Weights of a small image captioner: decoder layers 6.
Rows from block 5 of the image encoder, named by matrix and row number. Rows with one number belong to one neuron. Each number is 50 + 15 x the weight over its row's rms, rounded and kept within 0 to 99. All counts start at 0. After the name is the row's rms in percent of the matrix's.
# gate: MLP gate (encoder.blocks.5.mlp.gate.weight, 480x160), inputs 0-159
# fc1: MLP up (encoder.blocks.5.mlp.fc1.weight, 480x160), inputs 0-159
# fc2: MLP down (encoder.blocks.5.mlp.fc2.weight, 160x480, transposed), outputs 0-159
gate.438 097:40 80 64 69 64 44 55 66 64 56 53 28 32 59 49 42 57 35 44 46 29 59 59 64 54 39 69 56 65 58 55 37 61 42 68 56 40 41 50 82 45 82 84 37 39 64 66 25 56 53 57 45 17 44 23 56 39 21 64 53 25 37 20 57 46 30 54 47 68 41 63 40 42 74 39 43 25 46 44 45 55 45 45 52 36 61 44 78 22 32 67 68 23 48 36 58 59 52 60 39 63 51 47 39 29 59 26 43 59 63 49 24 49 51 31 52 38 89 33 67 11 44 53 80 48 45 52 70 42 63 61 44 50 46 49 56 35 34 64 51 62 62 26 61 34 58 40 69 45 72 55 54 69 52 50 85 52 35 36 36
fc1.438 101:79 43 20 37 41 30 42 56 41 40 63 48 34 68 41 59 28 48 42 51 50 50 45 65 23 28 71 26 79 26 42 60 49 38 51 38 62 41 31 53 49 45 20 55 39 49 63 34 70 59 58 55 52 70 42 65 39 36 24 49 25 44 53 43 42 48 55 34 57 79 75 27 25 29 37 39 47 55 42 51 27 59 43 50 64 19 36 71 39 49 85 77 59 52 27 37 48 38 57 53 53 26 60 00 71 69 52 58 56 43 47 54 40 77 55 47 73 65 21 57 17 64 68 44 63 38 33 24 54 49 47 48 48 16 48 44 67 45 51 61 42 61 57 53 48 42 48 71 51 47 56 42 47 37 46 52 49 70 51 40
fc2.438 101:61 42 48 71 55 58 25 43 49 48 53 51 40 22 16 43 54 58 50 63 45 58 49 36 67 70 63 70 59 07 63 54 52 81 57 47 45 40 60 56 56 48 33 89 71 64 60 58 72 33 67 48 49 64 69 48 44 56 47 56 53 41 52 61 52 40 47 67 60 39 44 57 36 30 53 70 35 62 41 64 64 54 47 39 43 32 57 50 53 77 62 55 21 56 50 82 29 30 52 65 45 51 31 69 50 58 44 42 27 52 53 48 63 29 31 47 94 51 41 71 41 61 22 57 40 33 59 64 67 33 45 50 29 46 37 54 32 66 57 39 64 59 61 48 36 28 63 34 45 38 76 51 00 44 59 67 26 83 55 42
gate.439 097:46 62 60 41 37 34 39 30 46 50 51 59 54 65 63 75 59 27 55 45 83 60 48 34 45 52 42 51 22 69 37 77 54 64 46 61 45 34 37 82 33 54 77 59 44 68 59 56 36 73 73 68 48 63 71 36 67 46 39 39 41 60 77 64 43 60 55 41 38 42 63 92 21 55 32 31 54 37 37 25 27 50 61 44 70 14 50 48 60 61 61 55 48 43 61 48 31 48 36 39 56 47 57 59 32 55 62 47 62 47 47 30 58 38 18 64 30 34 49 64 38 62 23 37 47 31 34 54 39 66 56 12 37 55 12 28 51 38 39 43 54 67 57 51 50 25 31 55 56 74 41 50 41 63 36 38 80 60 56 44
fc1.439 096:18 55 51 58 37 76 27 38 35 55 59 52 54 64 57 82 47 65 53 46 64 64 44 34 34 83 58 39 45 87 20 49 69 59 31 54 40 39 26 76 43 31 76 42 39 53 86 67 36 77 79 55 69 71 53 36 60 56 45 56 52 68 65 56 41 61 63 68 58 69 59 84 15 58 37 32 51 40 56 16 63 35 16 66 60 25 69 51 46 42 59 22 38 35 77 52 31 50 41 50 74 44 42 55 48 49 62 47 49 69 46 37 53 55 58 43 55 58 74 37 50 62 51 53 65 48 27 57 44 47 58 32 46 41 30 41 70 50 14 43 49 40 46 47 52 50 31 58 53 34 45 57 49 53 60 61 58 62 51 51
fc2.439 096:55 40 27 50 46 52 61 22 61 67 47 47 25 57 51 55 63 81 33 80 36 20 44 42 37 46 25 70 59 43 19 33 46 34 40 56 40 43 50 45 36 68 48 54 75 28 40 46 50 56 49 48 51 23 47 61 47 57 39 57 66 41 68 65 68 47 37 64 43 22 57 38 58 59 40 30 23 44 36 50 55 51 63 53 50 46 47 33 58 25 71 56 44 44 34 48 81 41 40 55 51 46 35 33 47 54 42 36 51 28 65 61 51 40 63 88 42 51 57 43 40 44 77 70 42 72 48 72 38 51 52 95 48 44 66 55 44 42 51 42 68 50 47 48 58 69 25 17 68 49 30 57 45 58 59 10 36 37 10 78
gate.440 101:41 43 68 47 28 53 29 29 63 56 51 54 37 30 28 58 53 62 46 74 45 93 56 43 32 61 41 68 43 34 51 75 68 64 48 41 66 74 54 39 56 45 49 54 53 31 49 54 14 57 78 61 57 60 42 56 25 18 37 47 37 65 56 61 54 42 64 60 62 48 45 41 71 53 30 47 57 58 73 59 47 39 56 66 49 88 59 59 23 47 41 50 48 35 47 25 58 48 59 51 47 48 42 43 45 38 55 34 26 65 63 68 27 15 30 46 44 24 28 41 65 04 69 64 26 53 24 53 62 71 26 61 67 45 57 53 48 68 53 58 43 72 44 29 71 52 48 64 71 36 41 51 37 45 60 34 60 69 48 28
fc1.440 099:55 48 53 51 51 61 57 36 84 53 48 37 57 46 45 33 42 43 28 28 24 61 41 38 46 45 80 54 42 36 38 92 55 66 53 37 37 41 66 40 59 54 35 83 66 37 56 31 32 55 58 40 49 81 53 52 31 39 58 40 61 34 33 75 52 55 32 69 22 48 52 25 69 30 37 54 63 57 64 68 48 69 12 43 43 30 71 38 62 43 63 72 18 50 59 48 55 43 31 53 46 34 67 51 51 49 70 53 52 74 56 37 46 59 37 34 29 47 37 68 62 18 45 77 53 70 77 52 61 55 45 53 44 27 32 54 38 49 43 36 63 20 52 78 57 31 47 27 40 44 64 45 38 58 60 17 41 39 36 47
fc2.440 100:13 73 45 61 38 43 57 42 67 69 58 65 52 50 82 56 17 75 51 31 42 19 45 31 48 46 33 33 49 53 56 49 65 45 59 36 38 56 45 37 53 50 62 53 54 58 38 43 56 46 57 25 50 48 35 74 45 63 44 53 53 39 88 56 57 59 22 46 70 57 65 41 39 63 40 32 53 56 67 53 57 37 47 58 47 56 57 36 39 76 64 36 38 76 65 44 38 51 46 43 34 72 39 55 89 79 57 63 52 63 43 48 54 31 25 37 35 25 42 41 72 52 66 99 46 48 14 46 52 39 53 79 35 52 37 19 50 66 58 45 45 80 45 37 69 50 64 34 51 50 40 66 74 37 40 53 49 39 36 23
gate.441 104:37 57 26 61 48 38 37 53 66 56 24 73 59 52 65 68 26 47 43 77 38 43 56 59 54 22 51 50 50 70 47 38 56 38 56 41 27 73 54 31 64 39 64 17 54 55 39 54 73 65 56 67 31 54 33 39 39 50 20 71 59 54 73 22 46 45 56 51 46 34 60 65 62 76 53 63 50 62 41 50 22 55 26 38 89 61 57 46 36 71 70 34 60 68 16 34 57 80 49 56 67 33 72 39 29 48 59 47 46 70 42 62 61 56 65 34 40 79 65 48 63 49 33 61 42 46 52 28 33 37 45 45 45 53 75 52 42 53 29 30 66 53 21 28 62 27 45 48 31 34 74 42 40 32 44 48 40 59 58 68
fc1.441 108:62 44 76 46 65 53 41 60 54 64 63 61 46 69 66 45 45 46 72 67 58 61 39 42 25 10 54 76 52 66 58 60 44 68 64 57 57 87 57 38 41 73 14 26 27 55 65 67 33 47 63 29 60 47 43 22 51 39 70 67 59 59 49 33 33 31 65 24 17 78 37 35 78 71 23 54 65 40 57 52 25 60 44 67 41 48 47 45 41 48 68 20 56 34 46 46 54 72 84 43 38 65 60 27 40 33 24 47 41 54 53 50 48 64 22 51 49 37 56 40 50 59 26 75 28 52 43 61 49 50 49 70 40 58 47 50 61 47 50 30 47 79 43 45 53 66 72 61 36 27 46 45 53 49 65 51 46 43 62 59
fc2.441 102:41 40 53 37 31 48 16 47 43 50 60 45 60 51 42 39 72 54 73 47 74 30 39 26 32 49 50 58 24 79 49 43 42 58 31 48 69 55 72 60 66 34 39 76 57 34 50 39 32 56 36 42 47 46 36 39 58 19 62 39 40 36 49 65 21 31 54 46 60 41 67 67 27 31 52 38 62 59 80 42 49 48 38 63 58 15 41 82 61 13 47 66 66 60 49 36 60 32 26 71 26 65 47 47 71 48 42 41 47 79 58 64 67 72 70 29 51 61 43 76 57 53 42 41 61 50 66 42 38 56 80 69 23 55 52 25 51 23 42 77 44 53 44 40 38 34 57 81 46 56 43 50 41 57 46 44 55 38 37 40
gate.442 113:44 20 50 45 60 63 82 57 53 31 36 62 84 84 28 71 44 45 72 66 49 27 51 47 44 55 39 43 39 46 39 65 55 58 43 38 61 23 43 58 59 47 39 53 35 46 62 65 30 38 66 45 39 56 85 45 58 63 39 47 61 58 70 60 37 81 35 48 76 24 29 48 44 54 58 30 48 29 52 51 24 48 51 47 63 59 46 40 47 42 11 60 49 56 54 30 61 85 39 39 47 32 65 73 46 49 42 55 81 42 40 76 46 49 34 58 48 64 12 76 37 48 52 42 38 52 64 31 56 55 38 56 67 45 44 42 62 40 55 29 33 61 59 55 25 66 65 67 71 84 31 73 48 66 33 50 48 66 48 31
fc1.442 109:51 21 46 59 62 43 37 52 45 45 46 38 45 50 35 57 47 62 26 47 58 51 67 53 49 46 35 46 52 59 40 21 43 55 52 40 68 74 70 34 23 84 51 33 57 33 55 56 49 35 47 72 54 59 52 56 36 29 63 34 51 39 69 39 55 13 60 55 58 68 65 63 60 41 38 48 47 73 41 66 50 51 57 38 44 73 38 46 75 43 74 44 47 69 25 49 39 29 63 01 40 20 36 56 55 42 49 45 18 63 56 13 48 60 90 31 62 66 75 52 48 41 57 59 43 56 32 36 46 38 27 61 59 73 58 69 35 72 44 59 66 44 25 56 66 67 33 52 54 34 56 44 51 33 36 85 58 52 62 73
fc2.442 106:86 41 59 37 41 50 21 91 62 43 34 56 64 27 50 51 70 58 48 53 49 45 77 67 45 65 52 21 48 33 51 33 28 57 48 37 54 38 37 36 47 45 36 36 58 49 51 47 61 74 48 53 43 81 64 42 54 67 61 41 44 67 45 50 38 30 50 35 62 47 51 31 34 39 60 73 24 12 60 60 38 67 46 44 33 40 35 90 32 26 57 53 74 35 66 58 05 46 61 59 63 49 63 41 53 40 58 54 61 64 50 34 27 45 67 42 21 38 66 53 42 20 26 54 54 55 46 61 65 52 53 50 41 28 60 52 94 39 50 68 48 43 36 23 49 42 35 42 46 54 61 55 31 53 43 58 39 57 29 41
gate.443 097:63 14 43 61 34 51 61 44 59 51 38 40 64 36 50 49 51 53 64 46 38 54 41 46 57 24 73 48 67 61 62 47 17 18 53 69 25 48 21 41 76 75 53 47 56 79 58 48 57 50 66 33 70 51 53 16 64 39 41 50 28 51 41 52 59 42 45 65 33 50 44 88 39 28 39 52 43 44 38 50 54 39 64 63 42 27 62 55 78 49 65 67 64 59 27 54 47 44 66 69 85 65 30 36 29 61 55 62 53 16 73 51 68 23 44 61 30 23 51 29 46 72 61 51 58 64 39 26 40 49 62 50 44 53 29 56 77 50 50 47 49 61 30 70 38 54 40 51 33 54 43 91 76 53 52 41 54 56 47 42
fc1.443 094:56 42 48 55 49 36 50 43 34 52 42 53 63 66 32 65 68 36 48 79 52 68 52 44 72 42 35 44 61 53 29 78 57 56 85 35 81 53 45 66 48 36 66 46 53 32 90 45 50 67 72 63 35 51 60 39 88 34 42 34 60 60 47 61 55 27 28 23 43 46 65 49 38 64 62 38 65 19 64 58 31 54 58 49 53 35 50 52 77 66 44 58 44 45 51 33 49 12 48 26 60 57 43 64 47 55 13 57 69 48 26 54 47 49 37 61 40 52 58 77 56 40 37 53 49 22 76 71 30 49 47 51 24 35 53 50 36 57 34 45 27 36 61 51 87 17 27 40 61 57 49 39 63 33 52 50 64 61 45 43
fc2.443 093:47 52 48 75 48 38 54 67 58 47 40 77 60 67 46 54 58 49 10 72 35 31 52 45 52 36 27 14 56 55 63 37 56 51 22 62 52 52 46 37 66 57 65 55 34 32 30 41 43 47 57 59 51 45 38 48 70 50 28 62 71 14 35 55 54 74 52 63 44 34 31 40 56 27 27 66 50 61 20 61 60 30 38 28 35 44 51 69 54 48 44 71 56 63 54 68 38 50 51 50 43 49 34 36 20 40 40 36 60 44 79 36 31 21 64 69 53 57 42 66 80 50 34 63 34 39 64 40 54 35 52 63 64 28 42 84 35 65 53 15 65 60 65 65 43 28 40 35 24 66 57 58 61 59 61 42 46 24 56 68
gate.444 085:31 23 56 52 32 33 60 36 47 17 60 72 61 68 53 31 28 52 60 60 43 45 59 59 33 19 53 57 71 47 47 65 63 69 48 44 47 16 62 50 37 53 41 58 43 76 21 50 34 64 76 49 74 45 28 41 45 73 37 37 57 53 49 60 49 28 58 46 40 74 66 38 21 29 27 54 39 44 50 31 57 52 48 42 39 47 36 37 57 51 37 29 38 52 50 72 44 26 22 52 38 32 32 44 53 61 22 26 62 70 62 47 27 44 29 76 50 65 64 71 75 46 31 74 34 34 48 46 47 14 43 43 63 62 88 35 42 50 56 61 62 50 41 33 54 62 68 44 55 70 57 30 51 53 45 53 65 71 56 50
fc1.444 086:96 47 46 31 82 46 51 61 45 60 44 43 39 13 59 49 72 64 46 38 70 62 29 45 31 38 37 62 47 67 31 34 43 68 47 57 80 37 62 48 19 78 56 52 70 37 39 44 71 29 50 56 54 76 75 63 42 42 60 52 47 52 39 38 44 66 69 62 55 59 51 73 50 55 54 29 55 43 45 43 34 43 17 14 43 56 60 49 70 20 56 53 38 36 70 40 63 48 40 53 54 44 57 51 43 26 68 67 46 46 70 42 46 43 60 25 51 65 45 34 47 38 53 40 82 52 21 38 41 51 45 47 51 85 59 44 70 56 42 56 27 37 14 51 26 37 35 59 83 40 41 60 35 53 33 50 47 32 52 47
fc2.444 090:70 37 62 62 53 55 56 65 30 58 52 60 41 46 07 36 48 63 85 36 70 52 32 56 57 63 51 49 63 51 64 32 47 63 36 45 24 49 65 44 33 54 43 54 51 72 54 52 40 25 81 63 40 33 63 56 43 67 51 71 56 42 55 53 40 51 61 25 93 57 36 25 62 41 53 69 63 57 59 42 48 45 37 49 38 60 53 31 57 67 28 52 61 25 31 36 66 46 56 39 43 64 27 48 54 62 79 23 57 50 35 46 34 51 50 60 66 67 35 84 27 31 65 28 79 57 68 72 56 38 40 58 65 41 48 51 91 54 41 29 80 47 49 82 67 56 61 69 45 42 54 45 63 37 53 59 52 51 27 38
gate.445 097:61 55 70 52 35 36 56 31 67 29 56 50 54 36 28 47 52 39 25 61 50 39 65 56 40 38 45 56 29 77 45 41 38 37 25 79 52 56 42 41 47 49 41 64 65 35 57 57 60 45 42 35 36 39 43 60 41 30 72 41 23 50 65 49 68 62 32 26 70 37 36 45 40 50 62 42 54 73 51 47 36 71 34 63 63 42 56 19 41 43 42 47 36 47 53 62 58 68 29 73 79 17 97 44 66 30 67 49 18 37 40 79 62 33 42 59 53 50 57 42 56 60 58 23 52 85 37 89 45 62 57 61 49 59 55 55 47 45 19 58 50 57 74 51 50 61 62 56 55 48 43 27 61 84 24 56 68 57 42 50
fc1.445 103:46 42 65 42 52 58 57 44 80 39 55 54 55 45 38 58 60 52 57 88 41 58 54 60 30 51 35 33 28 78 33 64 28 33 42 69 65 64 74 35 38 60 42 38 26 84 48 45 68 38 39 62 55 42 33 65 62 66 45 81 76 40 02 43 29 55 81 45 73 53 43 48 36 34 29 48 65 54 40 45 44 52 35 47 70 82 42 39 57 26 27 56 25 54 59 52 65 50 58 48 75 33 63 39 68 51 48 49 47 44 21 54 52 52 67 26 46 49 44 44 42 61 44 40 31 59 43 83 70 68 46 42 31 59 25 42 60 48 58 65 55 58 68 26 46 46 46 71 41 73 30 46 38 33 28 46 70 45 41 51
fc2.445 105:55 47 54 36 53 56 42 50 54 62 50 65 47 41 10 64 42 37 60 41 59 46 60 64 37 70 39 35 66 42 45 66 59 41 58 34 52 24 52 63 64 39 51 45 38 62 54 73 30 61 48 63 58 73 26 63 74 38 33 32 71 57 28 34 18 92 68 97 34 67 34 52 47 48 50 60 54 59 41 63 44 62 44 33 62 77 64 39 49 49 46 34 61 15 41 51 42 45 52 43 69 73 25 44 28 45 56 28 53 49 54 41 42 46 53 34 43 47 58 26 57 52 49 27 57 32 34 73 61 48 38 38 08 42 30 76 45 41 37 68 39 71 43 73 29 52 50 20 46 50 58 50 60 20 39 75 47 60 46 58
gate.446 101:15 47 56 47 31 66 87 58 57 38 71 19 55 49 43 50 65 43 58 51 24 40 47 36 30 59 46 69 35 68 27 45 54 83 86 57 46 74 65 30 90 78 60 56 52 62 54 54 50 38 42 64 55 50 38 76 56 32 58 60 23 52 51 70 54 71 47 62 54 72 66 55 41 16 72 39 59 63 39 45 46 41 47 42 50 69 48 47 54 66 28 61 47 39 41 46 51 40 64 62 50 43 50 47 57 50 42 47 37 37 59 55 32 31 80 41 37 57 58 32 49 39 23 25 28 87 39 42 60 58 30 66 46 66 70 58 54 49 43 42 48 43 50 63 48 50 64 71 39 50 58 45 25 46 36 51 53 09 79 34
fc1.446 099:60 58 58 51 56 47 49 57 52 50 41 80 69 25 64 52 45 60 64 49 56 54 63 82 53 19 60 70 33 68 52 17 80 33 39 58 68 63 66 52 34 38 55 60 58 29 37 41 47 54 56 21 56 82 69 65 71 42 48 66 52 63 61 54 42 50 26 60 26 44 80 63 12 41 41 23 24 30 35 56 58 56 49 50 27 22 26 59 45 35 43 61 39 32 58 46 73 58 56 73 61 68 41 09 30 40 46 41 63 59 58 66 54 53 43 56 41 36 45 54 65 40 45 51 55 45 51 51 54 41 55 49 45 60 64 34 44 50 63 66 64 42 61 36 25 39 40 43 39 59 40 69 63 28 62 35 08 81 53 60
fc2.446 110:63 44 53 42 49 48 78 50 46 52 48 46 28 47 22 18 55 67 34 68 61 42 31 48 22 68 66 59 39 51 55 41 48 18 62 43 38 44 32 65 79 34 52 44 45 47 60 44 46 32 48 37 65 51 50 74 58 59 34 39 67 58 66 29 34 61 61 54 27 50 60 37 34 36 40 44 62 58 80 46 23 66 34 71 47 57 51 60 70 78 37 64 67 63 38 36 47 46 38 61 45 42 41 42 31 49 67 50 57 68 29 35 53 53 40 57 19 58 36 29 66 56 64 16 54 64 40 29 47 42 75 42 34 52 62 59 48 78 38 57 66 67 47 34 54 35 35 80 21 24 64 50 57 68 81 74 76 56 26 29
gate.447 089:48 58 49 54 56 54 51 50 50 60 47 51 61 55 22 59 32 89 65 57 31 53 66 72 46 63 24 56 53 47 34 42 61 78 38 53 60 60 64 29 41 54 73 43 49 58 73 47 18 33 39 46 44 48 44 74 34 25 64 46 45 52 56 56 52 54 30 68 59 24 61 51 25 62 22 57 50 31 69 57 56 21 34 59 48 22 37 52 57 67 32 74 51 37 47 45 64 46 50 53 53 46 48 50 49 24 62 52 28 13 50 60 32 33 78 36 69 52 43 56 57 42 47 36 45 53 43 60 29 87 82 37 44 36 78 27 57 42 32 33 42 76 41 37 47 64 59 25 44 53 63 35 66 48 62 70 82 15 61 49
fc1.447 089:57 66 36 46 51 37 58 10 42 70 51 45 61 56 49 42 31 61 64 38 47 75 82 51 53 70 52 42 39 43 45 39 68 36 50 26 47 71 48 31 43 26 51 55 46 59 58 47 30 48 45 54 12 60 41 69 39 47 39 64 70 54 33 60 48 55 43 44 09 62 61 47 16 61 47 60 66 42 48 58 64 60 31 68 72 44 46 71 46 51 60 56 65 61 59 42 49 20 31 73 70 82 44 79 34 57 66 54 59 24 55 73 67 79 56 20 51 38 53 57 47 23 68 32 45 37 48 53 37 49 51 58 65 60 55 50 40 53 33 54 45 44 20 34 37 55 51 67 47 33 54 48 74 28 76 81 38 25 50 73
fc2.447 092:80 69 40 62 36 43 47 61 54 38 30 40 27 36 60 45 71 59 55 21 66 58 35 56 47 55 47 55 65 26 32 66 42 41 31 36 67 41 29 20 78 39 74 59 42 27 57 51 27 42 40 54 46 26 64 50 32 38 27 45 44 37 06 46 35 37 13 68 44 57 67 69 26 55 93 59 59 48 60 61 35 43 51 40 44 50 40 42 35 47 67 56 47 52 49 50 41 50 28 63 58 32 69 70 52 47 25 38 63 54 41 56 34 45 54 55 54 56 77 54 43 52 55 53 42 32 86 39 24 65 66 82 47 74 59 46 43 47 54 36 71 50 63 68 58 37 37 84 53 31 58 46 44 50 63 27 52 67 58 48
gate.448 097:64 38 47 48 63 53 54 55 72 45 48 57 51 47 47 52 40 28 38 35 52 37 45 49 46 64 53 38 29 50 79 54 84 53 53 30 64 50 43 40 60 81 41 49 77 66 56 51 46 79 68 38 29 45 65 68 49 78 31 48 85 42 52 49 44 65 45 57 58 45 21 48 55 54 43 36 72 37 41 46 29 25 57 43 55 44 46 58 45 31 30 24 29 42 60 41 41 51 75 52 63 65 57 67 46 76 36 69 81 45 61 29 53 65 48 49 49 55 43 74 90 30 63 26 34 61 64 66 47 76 56 23 39 73 48 36 29 51 65 10 32 48 59 34 52 47 77 53 48 77 67 62 46 35 46 61 35 26 38 60
fc1.448 103:34 66 49 46 29 66 36 36 46 65 67 51 55 37 28 60 45 81 67 19 59 69 33 39 39 46 38 49 67 50 35 52 24 41 63 24 30 56 63 47 70 32 57 62 49 63 48 37 65 28 26 54 38 72 30 82 69 38 70 58 32 52 43 56 71 70 38 33 47 38 44 34 80 47 66 70 71 66 42 71 58 56 44 41 60 36 41 50 48 63 37 69 50 42 41 71 47 44 50 40 30 41 52 43 55 33 58 35 31 55 48 42 47 56 59 29 35 38 76 40 16 41 51 19 76 48 45 32 67 43 42 66 79 28 55 41 43 57 52 50 76 55 43 58 45 62 38 84 48 42 38 20 45 42 26 54 57 42 19 72
fc2.448 095:68 42 53 60 59 71 80 71 57 28 59 55 44 41 38 56 51 50 26 34 44 44 49 48 23 60 30 38 30 55 39 51 56 47 47 41 48 31 60 32 41 68 35 46 72 63 41 64 41 60 63 30 38 57 73 42 58 62 62 45 58 58 58 69 46 19 52 46 27 44 59 14 43 29 50 35 44 64 66 26 36 44 42 32 54 30 42 50 58 61 58 53 52 63 24 68 50 35 24 40 40 36 45 39 38 72 55 39 45 68 38 64 49 85 60 65 77 86 79 35 69 44 60 20 38 61 55 41 54 47 66 56 34 70 71 44 59 34 58 48 32 73 39 19 54 38 62 46 21 59 57 22 32 53 79 71 47 34 55 73
gate.449 105:61 48 77 42 66 55 78 50 34 58 26 52 51 48 53 42 42 57 69 57 52 44 24 14 81 52 50 33 11 56 56 63 65 52 49 58 56 54 43 53 46 32 49 31 33 63 83 57 25 56 51 65 39 70 34 32 47 56 54 56 25 59 31 53 42 79 50 61 47 81 37 42 62 59 50 43 28 56 33 60 63 56 74 52 41 35 53 65 37 82 34 48 39 48 54 37 65 26 42 57 56 43 75 52 54 32 73 42 52 44 38 72 43 47 48 61 57 74 55 38 39 43 30 05 33 39 42 45 65 70 50 62 45 70 45 40 60 61 76 29 77 48 42 67 39 33 46 56 55 56 49 42 59 86 58 62 64 16 36 69
fc1.449 099:41 42 53 52 33 76 43 54 58 46 67 70 28 36 51 33 34 23 34 57 48 43 45 27 51 54 77 41 60 38 30 61 71 58 68 50 33 52 68 48 23 43 70 35 45 37 41 48 33 64 14 55 85 60 38 27 31 75 49 39 40 58 47 60 42 61 76 66 65 45 55 53 34 62 53 56 38 45 58 41 36 55 82 64 42 77 50 51 75 41 54 41 77 74 38 64 51 40 19 34 55 19 39 24 63 62 69 62 55 55 60 26 59 68 31 63 75 55 71 65 41 54 66 62 56 45 68 58 49 88 61 45 74 56 38 49 46 48 68 41 35 32 24 64 63 40 44 58 37 40 31 33 54 46 52 57 42 37 21 53
fc2.449 100:42 35 52 56 81 51 58 38 75 66 55 58 69 48 54 58 32 29 36 76 39 56 29 55 49 39 69 38 41 83 45 56 75 37 60 70 37 69 72 73 57 73 35 57 53 37 57 57 52 74 49 29 75 38 27 79 38 68 34 57 65 09 36 55 44 38 42 20 38 45 57 64 45 58 46 59 68 26 72 47 58 72 52 57 38 55 38 57 35 43 32 57 58 64 42 76 72 51 61 72 78 45 61 32 67 48 81 43 48 50 30 62 55 33 60 67 68 48 32 73 53 39 49 29 44 36 49 59 47 34 24 55 44 75 40 50 57 38 45 68 58 64 28 63 65 77 39 44 57 71 52 53 46 69 63 70 35 52 41 42
gate.450 107:59 46 39 47 32 40 56 52 41 66 33 70 52 43 30 60 50 55 62 59 48 56 55 41 65 47 45 53 45 33 51 61 95 52 58 83 60 63 43 58 40 48 35 11 25 54 64 58 62 32 57 75 30 74 67 54 66 44 64 56 73 55 41 39 24 41 13 27 46 42 48 43 66 29 45 39 47 77 50 58 40 66 64 55 25 97 38 71 32 61 39 53 62 42 42 13 46 54 31 39 36 40 35 55 52 67 79 45 48 53 70 56 43 38 53 43 48 46 15 74 28 45 47 33 47 30 48 32 24 64 72 55 32 39 50 33 54 37 55 47 41 29 63 72 46 39 27 50 49 57 42 36 54 47 65 31 56 49 75 55
fc1.450 111:66 48 24 61 28 43 36 44 57 19 45 40 43 62 83 69 41 57 32 50 56 58 66 30 57 44 51 43 57 32 25 53 52 47 57 66 66 52 55 54 45 68 31 41 66 71 39 70 42 39 73 69 55 54 52 30 40 64 55 53 60 65 51 24 39 45 56 56 33 38 64 60 45 57 47 61 71 41 17 33 41 64 57 53 52 26 21 59 46 60 82 34 59 50 53 36 52 73 34 53 58 43 52 45 40 44 62 54 52 60 44 36 19 30 55 44 44 41 02 67 54 79 43 42 57 39 42 35 22 49 30 33 33 40 66 16 75 73 71 44 52 61 72 53 55 30 68 75 54 39 09 55 70 43 55 57 67 57 57 38
fc2.450 112:34 67 40 49 56 40 60 41 74 48 78 57 71 60 65 52 84 69 47 79 60 60 40 37 64 47 54 52 44 74 52 57 52 59 42 62 52 58 38 18 36 63 66 60 34 44 58 62 55 44 36 59 55 47 15 32 24 82 62 30 40 54 32 74 52 20 84 55 33 54 50 18 83 14 30 58 48 16 42 40 58 48 50 48 43 53 36 43 72 33 35 73 42 49 64 43 61 61 37 62 34 58 64 71 74 54 31 48 43 48 60 66 69 38 37 60 45 37 49 52 33 55 59 28 58 54 56 48 62 35 14 38 38 61 54 49 59 31 79 49 38 49 77 43 46 71 35 56 59 57 39 55 41 47 67 56 71 32 43 63
gate.451 094:62 64 57 61 50 91 39 52 59 56 46 54 31 23 58 47 63 22 82 19 60 69 29 53 42 57 81 20 51 61 47 25 51 74 44 52 79 46 73 51 45 57 67 67 65 61 31 44 38 44 72 63 50 58 53 47 47 32 70 21 62 34 54 54 57 65 37 44 50 54 59 42 50 51 60 53 66 48 38 25 45 30 68 29 45 36 45 27 42 49 54 49 65 69 48 71 44 27 63 11 54 49 59 49 57 76 41 72 59 49 53 29 37 42 60 43 36 67 60 46 39 64 77 65 63 61 47 43 41 09 75 59 65 30 36 51 37 72 38 78 68 62 54 64 51 18 39 40 47 58 54 60 67 62 46 42 57 40 60 48
fc1.451 098:58 55 39 51 56 47 63 50 49 35 29 32 31 67 52 43 44 67 49 69 44 30 79 62 71 50 33 30 51 33 51 55 66 16 52 72 54 29 40 55 54 36 48 70 31 54 62 45 66 66 37 45 35 56 76 40 47 52 51 64 21 36 29 36 38 70 66 22 47 62 61 46 24 46 59 42 37 49 36 68 78 75 42 64 63 48 69 28 65 40 23 60 61 44 48 39 35 56 39 44 39 66 43 56 49 58 70 40 28 64 40 94 52 39 49 57 83 43 50 54 46 66 21 52 79 40 44 80 48 52 21 59 26 71 59 62 72 47 66 31 70 11 66 47 55 35 48 49 37 41 52 41 60 51 47 59 72 54 35 45
fc2.451 098:64 12 46 32 42 48 30 66 68 35 49 42 60 44 44 51 57 46 39 33 53 44 24 41 66 38 47 37 30 41 56 65 43 35 70 39 73 29 40 67 76 40 48 16 54 45 38 66 27 40 81 42 53 58 39 22 42 22 47 45 30 58 32 38 44 52 33 21 42 45 19 37 27 64 77 67 34 46 59 67 67 58 57 31 64 54 07 59 52 19 48 48 40 26 60 47 51 55 60 31 45 36 60 47 47 34 43 64 60 55 50 35 37 59 44 49 21 80 57 33 75 52 49 39 63 83 34 60 52 35 51 42 53 52 64 20 62 65 59 32 51 49 49 36 40 54 69 45 61 49 66 36 61 49 84 48 66 46 61 54